{"arch": "swin", "model": "image classifier", "dataset": "Sentinel-2 satellite tiles (TerraMesh)", "train_examples": 145000, "image_size": 64, "crop_scale_min": 1, "horizontal_flip": true, "translate": 0.06, "targets": ["main land cover"], "num_classes": 9, "norm": "layernorm", "norm_position": "pre", "activation": "swiglu", "mlp_ratio": 2, "head_dim": 64, "fused_qkv": false, "bias": "all", "qk_norm": true, "layer_scale_init": 0.01, "parallel_block": false, "inner_norm": false, "patch_size": [4, 4], "conv_stem": true, "depths": [2, 4, 2], "widths": [80, 160, 320], "loss": "cross_entropy", "init": "torch_default", "residual_init": "scaled_by_depth", "optimizer": "adamw", "lr": 0.00093, "beta1": 0.9, "beta2": 0.999, "eps": 1e-06, "grad_clip": 5.0, "adaptive_grad_clip": 0.02, "magnitude_pruning": 0.7, "steps": 5800, "batch_size": 128, "epochs": 5.1, "lr_schedule": "step", "warmup_steps": 290, "weight_decay": 0.4}
Rows from block 4 of a small image classifier, named by matrix and row number. Rows with one number belong to one neuron. Each number is 128 + 32 x the weight over its row's rms, rounded and kept within 0 to 255. All counts start at 0. After the name is the row's rms in percent of the matrix's.
After each neuron's rows are labels from the 100 images, of 14976, where the neuron reaches its largest size: "top examples" is what is common among them. Only what is clearly more common there than usual is listed. The data: Sentinel-2 satellite tiles (TerraMesh). In brackets: how many of the 100.
# gate: MLP gate (model.blocks.4.mlp.gate.weight, 320x160), inputs 0-159
# fc1: MLP up (model.blocks.4.mlp.fc1.weight, 320x160), inputs 0-159
# fc2: MLP down (model.blocks.4.mlp.fc2.weight, 160x320, transposed), outputs 0-159

gate.162 063 [128  13 128 128 128 128 128 128  78 128 128 128 128 128 128 128 128 128 128 128 128 128  91 128 128 128 177 128 128 128 128 128 128  59 128 128 128  69 128 128 193 128 128 128 128 128 128 128 128  60 128 128 128 128  23 128 128 128 128 128 128 128 128 128 128 237 128 128 128 255 128 128 128 128 128  83 128 128 128 128  40 169 128 192 128 128 128 192 128 128 166 128 128 128 128 128 227 128 169 128 128 128 128 128 128 234 128  74 128 128  65 128 128 128 128 128 128 128 128 128 128 128 128  65 178 128 128 128 128 159 128 128 128 128 220  60 128 128 128 128 128 128 114  87 128 128 234 128 128 128 128 128 128 128 128 128 128 128 128 128]
fc1.162 056 [128 128 128 128 128 128 128 220 128 128 128 128 128 192  67  65 128 128 128 184 128  52  76 128 175 128 186 128  57 128 128 128 128 128 128 128 128 128 128 196 208 128 128 128 128 128  66   1 128 128 182 128  54 128 128 128 128 128 128  40 128 128 128 128 128 128 128 128 128 128 128 128 128 128 128  32 225 128  64 128  72 209 128 128 128 128 128 128 128 128 128 128 128 128 128 128 128 128  78 128 128 128 128 128 128 128 128 128 194 128 128 128 128 128 128 128 128 128 128 128 128 128 128 128 185 128 128 128 128 128 128 128 128 128 128 128 128 128 128 128 128 128 128 128 128 128 128 128 128 128 128 128 128 128 128 128 128   0 128 128]
fc2.162 042 [128 128 128 128 178 128 128 128 128 128 128 128 128 128 128 128 204 128 128 128 128 128 128 128 128 128 184 206 128   0 128 128 128 128 128 128 128 128 128 128  10 128 128 128 128 128 128 128 128 203 128 128 128 128 128  42 128 128 128  66 128 128 128 128 128  96 128 128 128 128 128 128 128 255 128 128 128 128 128 113 128 128 128 128 128 128 128 128 128 128 128 128 128 128 128 128 128 216 128 128 128 128 128 128 128 128 128 128 128 128 128 128 128 128 255 128 128 128 128 128 128 128 128 128 128 154 128 128 128  13  96 128 128 128 128 128 128 128 128 128 128 128 128 128 128 128 128 128 128 128 128 128 177 128 128 128 128 128 128 128]
top examples: crops (85); built area (73); main land cover: crops (45); flooded vegetation (26)

gate.94 091 [128 128  75 128 107 128 128 128 128 128 128 128  88 128 128 128 128 128 162  64 152  95 128 128 128 128 128 128 128  42 128  72 187 128 128 128 151 128 128 128 128 128 128 198 128 128 128  44  43 128 128 128 128  68 128 128 128 189 128 102 128 128 128 107 128 216 128  99 128 128 128 128 128 128 128 128 128 128 128 128 128 175 189 128 128 128 128 128  47 128 128 128 128 128 128 128 128 128 128 128 128 182 128 211 128 128 128 128 128 128  77 128 234 128 128 128 128 255 128 128 158  55 128 128 128 128 128 195 128 128 128 159 128 183 128  16  89 181 128 128 128 128 161 128 128 128 128 102 128 196 128 128 128 128 160 128 178 204 163 111]
fc1.94 092 [128 128 128 128 128 100  63 128 128 128 128 128 128 128 128 200 128 160 128 128 154 203 128  88 128 150 107 128  92  71  64 101  62 128 128 128 209 128 128 128 128 128 128  72 128 128 128 128 128 128 128 128 128  81 128 128  66 128 128 128 128 128  74  73 128 152 164 100 128 128 128 190 180 128 128  66 128 128 128  89 128 128 128  53 128 128 128 177 128  45 128 128 175 128  79  85 128  80 128 128 128  96 128  99 128 147 128 251 164 128 128 128 162 128 128 180  80 128 128 163 176 128 128 128  76 128 128 128 128  73 128 128 128 128 147  81 128 128 105 128 128 128 128 128 128 128 211 128 128 156 128 128 128 211 128 128 250 128 128  66]
fc2.94 091 [128 128 128 128 128 128 128 128 128  86 128  93 128 158 193 128 153 128 128  82 128 128 177  88  20 106  80 212 128 184 167 128 128 128 128 128  68 128 133 128 208 128 101 128 128 107 128  81 128 213 128 128 128 133 128  66 190  59 128 128 162 128  91 215 128 128 128 128 128 128 128 128 128  97 128 185 153  86 167  98 128 128 128 222 128 128 128 128 128 128 145 128 128 128 128 128 194 204 128 128 128 128 128 128 128 104 128  48 128 128 128 114 128 134 172 128 106 128 128 128  45 128 128 128 169 143 128 128 145 197 128 128 128 128  88 171 149 128 128 128  60 128 128 199 128 128 128 128 128 128 128 149 200  49 108 155 128 103 128 150]
top examples: water (73); main land cover: water (33); flooded vegetation (31)

gate.316 159 [128 128 128 128 128 206 128 128 128 128 128 128 128 128 128 128 104  57 128 102 128 128   0 128 128 128 128  38 158 128 162 128 128 128  84 128 102 202 128 128 128  73 169 174 128 164 128  37 128  57 128 128 113 128 128 128 128 165  90 128 128 232 128 128 128 189 128 128 128 227  78 128 128  87 197 128 128 128 128 128 128 128 128  64 128 128 181 128 110 184 128 128 128 128 128 128 113  77 128 128 128 163 128 128 128 128 102  63 128 128 128 128 128 181   0 128 128 128 157 128 128 104 128 128 148 128 128 128 128 128 128 128 204 170 128 128 128 128 128 166 128 128 128 128 128 128 128 128 128  90 128 128  94 113 128 165 128 128 128 128]
fc1.316 158 [ 99 128 128 128 128 128 128 128 128 128 169  48  82 128 110 128 166 128 128 128 102 114 128 128 128  77 171 155 128 128 198 183 197 128  90 128 128 128 196 128 128 128 128 128 128 128  91 154 128 175 128 148  99 210  93  87 128 128 128 128 128 128 128 128  79 128  58 152  96 208  90 128 128 128 153 128 128  62 128 128  79 128 152 128 128 128 128 128 128  60 209 128  73 128 128 128 155 128 182 128 128 153 128 128 167  65 128 128 128 128 128 168 128 128 128  68 128 186 128 106 128 128 128 128 128 128 128 128 128 182 221 106 128  83 128 170 128 165 128 104  68  67 100 128 159 128 222 128 147 224 128 171 128 128 128 128 128 206 128 128]
fc2.316 198 [128 128 128 196  67 128  65 128 128  50 112 128 128 192 128 232 128 165 128 128 128 128 200 217 141 169  98 128 160  91  32 128 128 117 128 128 184 104 128 148  55 128  89 128 128  80 128  83 128 193  64 128 156 128 128 128  90 128 128 128 128 128  44  60 128  97 188 128 104 128 156 128 128 172 110 128 128 128  97 191 192 128 128 128 128  89 128 128 128 128 128 175 128 128  99 128  55 174 128 128 102 128 128 128 128 152 186 198 128 128 114 128 188 128 198 128 128 128 146 145 136 128 128  86  97  80 128 128 128  87 128 128 128 128 128 128 128 128 128 128 128 128 128 128 128 128 148 128 128 128 128 128 101 182 145 108  86 103 154  92]
top examples: water (72); clouds (43); flooded vegetation (30)

gate.263 065 [128 201 128 128 128 128 128 128 128 128 128  34 128 179 177 128 128 128 128  87 128  61 128 128  77 128 128 128 128 186 128 193 128 230  49 128 128 128 128 128 128 128 128  99 128 128 128 128  88 168 128 128  98 185  45 128 128 147 128  14 128 128 128 128 128 128 128 171 156 128  66 128 128 128 192 128 128  46 128 128 128 128 128 128 128 128  35 128 128 103 184 128 128  60 128 199 128 128 128  93 128 179  80  77 128  86 128 128 128 128 128 197 128 128 128 128 128 166 128 128 173 128 128 128 178 164 128 225 128 128 128 128 128  81  76 128 128 128 128 128 128 128 128  92 128 172 128 128 128 128 128 128 128 128 128 128 128 128  64 128]
fc1.263 066 [128 128 128  29 128 175  56 128 128 172 128 128 128 128 128 177 168  93 128 128 128 128  63 128 219 128 128 128 183 128 128  51 128 128 128 128 128 128 128 128 128  97 203 128 128 128 128 128 128  86 128 128  67 128 128  83 128 167 128 128 208 128 128 128 128 202 128 174 128 128  60 128 128 128 197  46 128 128 128 128  73 128 128 128 128 128 128 128 128 128 193 128 128 128 128 128 128 128 128 223 128 128 128 128 128 128 128 128 128 128 128 128 128 178  71 128 128 128 210 128 128 128 128  46 128 128  75 128 128 128 128 182 128 128 128  79 128 128 128 128 128 128  74  61  59 128 128 128 128 128 128 128  96 188 128 128 178 205 128  70]
fc2.263 072 [128 128 128 158  77 128 128 128 170 128 128 128 128 173 128 157 128 146 128 164 128 128 147 128 235 128  83 128 128 128  72 128 128 128 128 128 206 245  90 128  63 128 140 128 156 128 128 194 128  97 128 128 128 128 128 128  52 179 128  74 100 108  85  22 128 128 195 100 128 118 128 128 128 128 128  60 128 128  81 128 160 203 128  88 128 128 128 128 164 128  73 128 128 128 128 128  88 128 128 128  95  87 128 128 128 128 128 128 128 128 128 128 128 128 128 128  81 128 128 128 241  54 106 114  70 128 128 128 159  27 128 128 128 152  84  76 128 128 128 128 209 128 128 128 128 116 128 128 128 128 128  76 128 128 128 128 128 128 128 110]
top examples: crops (90); built area (81); main land cover: crops (64)

gate.274 086 [128 128 128 128 200 182 128 128 188 128 128 128 185 178 128 128  93 128 128 228 128 128 128 106 128 128 128 128 166 128  39 128  58 128 128 128 128 128  60 128 128  64 171 184 128 128 128 128 128  81  82 128 106 128 128 128 128 175 189 128 128 128 128 128 128 128 128 128  86 128 128 128 128 128 128 128 128 128 128 128 128 128 128 128 182 211 128 128  91 128 128 128 128 175 128 128  64  25 128 203 128 182 128 128 128 169 128 128 203 128 128 128 128 128 128 205 128 128 128 166 128 128 128  44  73 128 128 128 128 128 128 128 195 128 128  72 185 128 165 128 128 128 128 128  89 128 128 128  93 128   8 128 128 128 128 128 128 128  70 128]
fc1.274 094 [128  64 128 128 128 128 167 128 128 128 128 128 128 128 128  84 128 128  69 128 157 128  50 128 128 178 171  90 128 128 128  71 128  65 184 128 128 128 128  36 128 128 128 184 128 151 128  89 128  71 190 128 128 128 188 128 128 192 128 128 128 128 128 128 154 128 128 128 128 128 128 128 128 128 159 128 128 128 128 128  70 128 152 128 128 128 128 128  24 128 128  76 128 157 168 128 168  54 128 128 128 128 179 128 128 161 188  97 167 128  73 128 212  96 128 128 128 128 128 175 128 189 128  86 128 128 128  82  96 128 128 218  68 128 220  41 128 128 128  74 152 128 166  91 128 128 128 128 184 128  87 128 128 148 162 128 104 128 128 128]
fc2.274 094 [128 128 128 128  93 128 186 128 104 128 128 155 128  47 224 128 128 159 128  83 128 128 128 128   0 128 128 206 104 189 128 128 128 128 128 128  61 128 128  27 229 136 128 128  65 189 128 128  94 128 128 128 128 128 128 146 128 128 128 128 128 106 128  48 169 128 162  92 128 128 186 117 128 128 128 128  76 128 191 168 128 128 128 128 128 128 138 128 128 128  67 148 128 109  97 128 185 159 128 128 128 210 128 128 128 105 128 128  80 128  83 128 128 128 128 128 168 128 106 128 128 128 128 171 185 128 128 128  89 138 128 128 128  97 128 128 128 128 128 128  78  77 128 128 128  73 128 148 128 128 128 245 128 101 163 128 116 128 128 128]
top examples: water (83); flooded vegetation (45)

gate.135 139 [100 128 128 112 128 128 128 128 163 128 189  49 128 154 128 128 197 128 192 128 128 128 128 128 128 128 169 169 128 128 128 128 157 194  73 166 152 128 128 128 112 128 105 128 148 128 128 128 128 128 128 128  71 163 128  23 128 167 128  47 128  24 128  96 128 128 151 128 171 128  90 158 212 128 128 128 101 128 128 128 128 166  96 128 128 128  67 128 128 128 196 128 101 128  87 192 128 128 128 128 128 128 128  43 128 128 128 128 128 164 128 128 128 128 128 128  87 165 128 128 146  65 128 128 128 128 128 198 168  98  43 128 144 128  79 128 153 179 128 128  49 128 128 128 179 167 128 114 128 128 128 181  98 128 145 218 128 142 128  75]
fc1.135 143 [ 58 128 110 165 128  68 183 128 128 103 128 128 128 128 128 128 128 142 191 128 128  67 128 179 128 154  87 128 128  95 182 128 188 128 128 128 128 153 128 128 128 128  56 128 128 182 128 128 172 128 128 240 128 128 128 128 128 128  59 128 128 128 128 128 128 128 128 107 209 108 128  59 128 128 128 175 101 128  65 102 128 128 128 128  67 128 128  76 157 128 156  97 128 128 161 128 128 150 128 100  68 128  50 128 128  64 128 128  82 220 128 128 128 128 128  79 186 128  95 128 128 100 223 128 128 128 165  78 128 128 128 128  78 128 164 128 112 178 128 128  85 128 128 205 176 128  90 111 128 166 128 128 128 128 128 128  56 128 150 128]
fc2.135 143 [128 128 128  82 128 128  84 150 128 128 128 128 110 140 193 179 128 120 168 128 146 128 128 128   2  94 128 128  68 190 128 128 128 128  72 128  77 128 104  82 206 128 179 100 128 128 128 101  67 128 128 128 160 128 128 156 128 128 143  88 172 128 128 152 128 128 128 155 128 128 128 144 128  92 150 142 110 100 223 128  85  85  98  88 183 141 128 128 128 128 108  87 128 128 128 128 128  79 128 153 185 202 143 128 128 128 128 155 128  75 128 128 128 128  82 128  92 128  66 128  54 177  83 155 198 188 128 128 151 182 128 128 119 128 113 128 147 101 128 128 128  63 101 128  77 128 183 106 128 128 128 128 128  32 128 128 116  72 111 169]
top examples: crops (80); built area (71); main land cover: crops (56)

gate.40 111 [128 128 195 191 128 170 128 191 128 128 160 128 128 128 128 128  82 180 128 128 128 195 128  26 128 159 128 128 128 156 128 128  63 128 128 108  79 128  54 128 128 128 128 128 128 128  77 187 128 104 128  44  95 128  61 128 193 128 128 128 128 128 128 128 128  78 128 128 128 128 128 128 128 128 128 128 185 128 128 222 128 128 128 128 128 128  57 128 128 128  77 128 128 128 128 128  98 128 151  91  84 182 128 128 128 128 128 104 128 128 128 157 128 128 128 128 128  90 212 208 128 128  69  74 128 128 128 102 128 179 128 128 230 128 128 164 206 101 128 128 128 128  92 128 128 128 184  76  43 128 101 128  85 128 128 128 128 128 128 128]
fc1.40 113 [128  91 128 128 128  27 128 128  98 128 128 128 128 115 198 128 128 128  77 128 128 128 128 128 128 128 128 128 128 173 128 128 128 128 128 128 128 128 128 128 239 128 166 128  76 128 128 103 128 128 128 128  76 128  16  72 128 170 128 128 173 128 128 128  53 159 162 128  82 128 184 128 128 128 128 128 128 128 128 160 128 128 128 128 128 128  40 128  28 128 128 128 128 128 128 128 201 128 171 128 128 128 128 128 128 128 170 128 128  82 128 128 128  71 128 128  85 128 128 128  67 128 128 128 128  98 128 128  85 128 128 167 128 128 128 128 128 128 128 128 128 128 128 128  58 128 215 128 128  93 189 128 214  42 128 128 128   8 128 128]
fc2.40 143 [128 128 128 128 128 128  86 128 147  38 110 128 128 128 128 128 128 128 128  56 128 128 128 231  49  97 128 190  80 128 110 128 128  73 128 128 128  84 116  95 213 128 128 142 105 108 128 180 128 128 128  88 173 128 128 150  91 128 165 128 142 128  93 128 170 160 188 128 128 128 169 128 102  63 128 128  59 128 172 128 128 217 120 128 128 160 128 128 128 128  57 128 191 128 128 163 128 128 128 128 154 255 128 128 128  88 191 128 128  68  92 128 179 128 128 128 128 170  81 128  64 128  43 128 128 146 128 128 151 181 128 128 128 128 128 101 128 128 128 128 103 128 128 205 128 128 128 128 128 128 128 128  94 128 128 128 128 128 128 168]
top examples: water (80); flooded vegetation (28)

gate.307 126 [128 128 128 140  74  59  86 128 165  70 128 102 128 173 128 174 128 128 128 157 173 128 188 128 151 143 128 128 128  75  62 128  70 128 145 128 194 128 128  52 128 128 128 128 128 128 128  83 105 166 128 128 128 101 128 109  75 128 176 128 128  54  62  96 128 197 181  84 200  63 188 128 190 128 128  90 128 128 128 128 128 187 107 128 170 128 128 128 128 128 115 128 128  95 174 128  89 128  87 128 128 128 128 128 128 128 103 128 128 128  80  85 128 128 128 159  57 169  89 128 128  42  99  52  70 113 128 128 128  66  84 128  97 186 128  97  90 128 105 162 128 128 149 128 128 128 128 128 128 158 188 128 128 128 171 169 128 128 128  98]
fc1.307 124 [128 128 202 128 144 128 128 128 181 128 128  94 128 176 128 100 128  82 128 128  89 128 128 128 128  88 128 128 128 160 160 187 103 128 128 159  89 128  95 168 208  92 168 201 146 173 128  68 128 160  94 128  68 128 128 128 160 128 128  95 128 128 128 128 128 159 113 177 128 128 128 128 128 128 128 107 128  57 128 128  66 166  83 128 128 128 164  95 158 229 128 128 128  78 128 184 128 128 128 150 128 128 128 128 128 128 128  21 128 128 157 128 155 159 101 128 128  52 128  94 128 128 128 128 173 128 128  95 151 128 128 128 128 128 128 128 128 128 154 165 128  91 158 162  85 171  52 172  90  75 101 128 128 102  90 128  11 101  66 175]
fc2.307 106 [128 128  81 113 159 128 128 128 111 216 128 193 128  79  57 122  82 128 125 128 128 128  95 128 175 128 140  97 128 128 128 128 128 128 128 128 183 128 141 128  61 128 128 128 157 128 128 128 128  46 132 128 187 128 100 220  81 134 125 199 128 128 188 107 128 117  88 128 128 128  97 128 128 128 133 128  42 164  93 128 119  77 153  49 128 128 128 128 128 128 128  80 128 118 128  88 128   1 128 128 128 120 128 128 128 128 128 212 128 150 128 128 128 128  40 128 163 128 153 128 170 128 146 160  83 128 128 128 117  98 128 128 128 128 190 128 128 187 128 128 128 201 105 128 128 128 128 128 135 128 119 128  68 230 128 128 128 171 135 128]
top examples: water (86); flooded vegetation (46); main land cover: water (35)

gate.247 125 [128 177 162 128  91 128 128 128  66 128 163 164 128 128 219 128 128 220 128 168 184 128 164 128 128 210  81 128  80 178  93 128 161 128 128 128 128 110  86 128 174 154 128 128  60 128 128 128 115 128 169 128 128 128 128 107 128 141 128  90 128  42 128 128  91 128 165  61 197  82 167 128 200 128 150 172 171 128 128 128 128 128 128 128 128  88  18 128 128  76 128 128 154 128 128 128 151 128 128 128 128 128 128 128 102 128 128 128 128 128  75 128 128 128 128 128 128 128  93 189 128 128 128 128 147 128 200 173 128  96  76 159  82 128 128 128  90 128 128 128  81  90 128  89 128  74 128 128 128 128 194 182 167  83 169 128 128  54 128 128]
fc1.247 131 [203 128 128  76 128 128  80  88 128 110  67 164 128  90 128 152  91 128 128 168 128 186 147 128 128 188 128  93 128 104  84 128  50 128 147 145 194 128 128  92  55 128 178  60 107  64 128 128  78 128 150 128 183 128 149 197 100 113 166 147 128  98 128 128 128 128 128 128 115 128 128 174 128 128 128 128 128 175 155 128 149  76 128 128 189 167 128 128 128 128 128  98 128 161 154  45 128 128  84 174 189 128 198 128 128 128 128 213 128  80  67  30 128 128 128 128 128 128 128 128 128  83  59  70 108 189 102 150 128 128 128 128 128 128 128 100 128  97 128 128 169 128 128 128 128 128 128 128 128 128 128 128  93 128 202 128 154 128 164 128]
fc2.247 120 [128 128 128 148  54 128 128 128 128 128 101  93 128 128 128 128 169 128 128 128 128 128 128 147 193 158 128 128 149  67 128 128 128  73 128 128 128  81 149 128 137 128 128 138  70  99 128 158 148 128 128 128  61 128 128  17 128 148 128 111 128 128 128 181 128 147 181 128 128 128 201 128  99  60  82 128 168 128 128 165 128 206 128 255 128 135 128 128 115 128 187 199 128 128 128 128 128 223 128 128 128 163 128 128 128 128 128  60 128  95  77 128 204 128 166 128 113 128 163 128 100  59 128  94  70  47 128 128  66 140 128 128 128 128 128 101 128 128 128 128 128 167 128 178 128 128 128 128 128 128 128  79 128 188 167 128 128 159 128 128]
top examples: water (75); snow or ice (47); main land cover: water (39); flooded vegetation (38)

gate.63 031 [128 128 128 128 128 195 128 128 218 128 215 128 128 128 128 128 128 128  39 128 128 128 128 128 128 128 128 128 128 128 128 128 128 128 128  14 128 128 128 128 128 128 128 255 128 128 128 128 128  44 128 128 128 128 128 128 128 128 128 128 128  43 128 128 128 231 128 128 128  83 128 128 128 128 128 128 215 128 128 128 128 128 128 128 128 128 128 128 128 128 128 128 128 128 128 128 205 128 128 128 128 128 194 128 206 128 128 128 197 128 128 128 128  58 220 128 128 128 198 128 128 128 128 128 128  33 128 128 128 128 128 128 128 128 128 128 128 128 128 128 128 128 128 128 128 128 217 128 128 218 128 128 128 128 128 128 128  42 128 128]
fc1.63 032 [128 128 128 128 128 128 181  59 128 189 128 128 128 128 128 128 128 128 128 128 128 128 199  59 128 128  58 128 128 128 128 128  61 128 128 128 212 128  58 128 128 128 128  11 128 128 128 128 128 128 128  47 128 128 128 128 128  32 128 128 128 128 128  69 188   3 128 128 128 128 128 128 128 128 128 128 128 208 128 128 128 128  46 128 128 128 128 128 128 128 128 128 128 128 128 128 128 128 128 128 128 128 128 128 128  65 128 208 128 128 128 128 128  77 128 175 128 128 128 128 128 128 128 213 128 128 181 128 128 128 128 128 128 128 128 128 128 128 128 128 128 128 128 128 128 128 128 128 128 128 128  32 128 128 128 217 128 246 128 128]
fc2.63 012 [128 128 128 128 128 199  51 128 128 128 128 128 128 128 128 128   0 128 128 128 128 128 128 128 128 128 128 128 128 128 128 128 128 128 128 128 128 128 128 128 128 128 128 128 128 128 128 128 128 128 128 128 128 128 128 128 128 128 128 128   0 128 128 128 128 128 128 128 128 128 128 128 128 128 128 128 128 128 128 128 128 128 128 128 128 128 128 128 128 128 128 128 128 128 128 128 128   0 128 128  42 128 128 128 128 128 128 128 128 128 128 128 128 128 128 128 128 128 128 128 128 128 128 128 128 128 128 128 128 128 128 128 128 128 128 128 128 128 128 128 128 128 128 128 128 128 128 128 128 128 128 128  47 128 128 128 128 128 128 128]
top examples: crops (75); built area (73)

gate.78 104 [128 150  70 128 128 213 128 128 128 186 128 168  73  87 128 128  92 128 175 128 128 128 128 128 128 190 128 128 165 128 128  60 148 128 128  68 155 128 151 128 102  78  81  72 128 128 128 128 109  60 128 128 128 128 128 128 128 188 128 128 128 128 190  63 128 128 128 128 128 128  95 128 102 128 185 128  63 179  64 128 191 128 128 128 128 128  94 128 128  99 128 128 110 158  79 128 128 128 128 128 128 128 128 154 100  73 128 176  84 201 110 177  87 128  91 128 176 155 164 183 192  92 128 128 128 128 105 159 128  62  63 184 128 128 172 128 128 192 128 128 163 128 128 128 171 128 166  65 128 154 128 106  59 156 128 128 128 128 162  52]
fc1.78 085 [128 128 128  84 128  93 128 128 128 128 128  66 128 128 128 128 210 128  93  78 163 128 128 128  52  46 128 179  61 175 128 128 128 184  80 149 128 128 128 128 187 174 166 163 128 128 191  77  63 175 128 128 179 188 128 128 173 128 128  67 128 128 128 128  89 174 128 128 128 128 128 128 128 128 172 128  81  73 193 128  99 128 128  95 128 100  94 128 128 104 128 128 128 128 103 128 186 204 169 128 186 128 159 128  90 128 128 128 128 128 128 128  81 128 128 128 128 240  53 128  89 106 128 128 128 164 102 154 128 171 128 128 128 128 128 128 128 128 128 128 128  56 128 128 128  87 128 128 128 208 188 163 128  89 128 163 128 128 128 128]
fc2.78 079 [128 128 128 128  69 154 128 128 128 128 128 180 128 104 254 105  40 146 165 128 128 128 128 128 128 171  41 168 155 206 128 122 128 128 106 128 128 128 128 128 136 128 128 128  70 157 128 128 149  60 128 128 128 128  84 175 179 128 128 184  83 156 128 128 128 128 128  93 128 128 221 114 147 128 128 128 199 128 128 204 184 128  99 128 128 107 128 128 128 128   7 201 128 128 128 128 112  59 128 112  91 135 128 128  87 207 128 104 102 149 128 128 128 128  55 128 128  94 143 128 174 128 128 128 128  66 128 128  94 147 128 140 128 173 140 166 128 128 128 128 128 128 117 128  95  70 125 128 128 128 128 128 116  68 159 128 128 160 128 128]
top examples: snow or ice (74)

gate.246 146 [176 147 128 128 128 128 128 128 128 128 128 128 128 128 101 128 128 149 155 128 192  53  98 128 148 190 160 101 128  99 128  83 128 196  90 128 148 128 128  49 128 128 128 215  95 214 113  54  86 128 128 128  89  77 128 128 104 212 128  76 110  66 128 128 156 190 128 128 128 128 128 189 128  69 128 128 128 128 128 128 164 184 152 128 104 128 128 128 128 128 155 156 128 128 128 128 105 128 128 116 128 128 165 128  70 128  90  55 128 128  74 128 128 128 128 160 128 143 128 128 128  69 128 128 128 128 128 128 128 105  80 187 128 164 128  87 107 151 128 128 128 148 155 128 128 100  36  99  90 128 128 128 128 128 238 128 128 128 144  22]
fc1.246 147 [186  59 128 128 175 171 156 128 128 185  94 183 128  51  87  66  73  75  75 149  75 128  49 156 172 128 176  88 128 128 158 128 128 128 128 128 128 128 165 171 128 128 175 128 155  92 128 128 128  58 128 128 128 128 128 169 158 128 128 200 167 128 176 151 106  72  86 168  45 128  98 128  61 113 128 128 102 185 128 103  83  70 128 128 128 195 128 128 128 191 150 128  93 164 128 128 161 128 128 147 165  96 199 128 128 167 128 128 128  92 128  82 157 128 128  86 128 128 128 128 128 178 104 128 128 128 128  63 128 128 172 128 128 128 194 128 128 128 169 128 128 159 128 128 128 128 128 128 128 128  63  94 128 149 128  76 128 128 128 128]
fc2.246 157 [128 128 128 128 128 180 128 128 108 223 128 128 128  30 128 128 196 128 128 104 128 128  75 147 113 177 253  93 128 135 128 128 128 128  74 128 128 128 128  97 146 128 148 128  78 128 128 154  99  39 128  90 128 128 128 128 128 232 128  47  85 128 232  77 128 119 128 128 128 128  98 128 128 160 180 128  93 128 128 201 128 122 151  84 128 128 128 128 114 128 148 169 128 128 128 152 178 128 128 102 128 201 128 128  96 143 128 159 128 128  85 128 165 128 128 128 128 188 128 135 128 128 128 112 152  79 123 128  60 108 128 128 128 128 169 111 128 175 128 128 128  83 128 128 142  94 155 147 121 128 128 128  79 128 175 128 102 117 191  72]
top examples: water (94); main land cover: water (87)

gate.299 139 [128 128 128 128 106 128  82 128 128  84 128 128 128 128 229 192 128 128 147 128 128 169 219  58 100 128 128 128 128 128 128 160 128 128  88 128 128 128  61 128 128 128 128  28  91 105 128 252 128 128  95 128 156 158  78 128 128 111 156 128 109 128 128 128  73  76 128 110 149 128 128 128 128 128 128 167 128 128 128 128 128 128 128 149 165 128  88 198 128  60 128 128 128 128 128 110 128 167 102 128 142 167 128  40 128 159  99 208 113  96 114 128 128 128 167 128 128 128 108 166 110 128  95 128 128 104 149 128 128 159 128 128 128  82 128 206 128  97 128 128  78 128 106 145 128 128 255 145 128 128 128 128  88 128 128 128 210 128 143 128]
fc1.299 145 [ 87 155 128 171 128 128 128 128 128 128 179 128  73 128 186 128 187 220 141 106 181 128 176 142  80 128 128 200 128 128 128  89 169 128 108 128 128 128 128  57 128 128  96  63  99 128 128 128  73 164 128 128 128 128  89 113 128 151 112  55 128  36 128  77 128 128 128  90 160  88 128 128 191 128 163 194 128 103 128 128 128 148 166  89 128  44   3 128 128 128 128 151 128 128  61 128 169 153 153 104 128 128 128 128 108 105 128 128  87 128 128 156 128 128 128 128 128 168  92 208 146 128 128 128 161 128 128 169 128  93 128 128 128 128 128 128  74 165 128 128  79  93 128 128 128 128 128 128 128 187 193 202 128 128 144 128 128 128 128 128]
fc2.299 150 [128 128 128 139 107 171 195 128  94 150 128 177 128  62 159  78  74 128 128 128 128 128  67 128  66 128 100 128 128 128 128 120 128 128 151 128 128 128 132  44 140 169 128 128 128 160  31 153 106  92 128 128  93 123 137 128 128 193  94 187 128 128 179 183 128 128 128 128 128 128 226 123  86 128 113 128 119 170 165 209 167 165 128 128 105 128 128 128 128 127  81 128 128 134 146 128 128 170 128 114 128 175 128 128 128 169 128  65  94 128 128 128 170 128 128 143 175 191 177 128  88 128 158 128  89  41 128 128  68 128 128 128 128 128 178  57 118 128 128 128 211 128 128  84 128 128 128 128 128 128 128  55 152 183 128 117 128 128 197  94]
top examples: snow or ice (97); main land cover: snow or ice (91)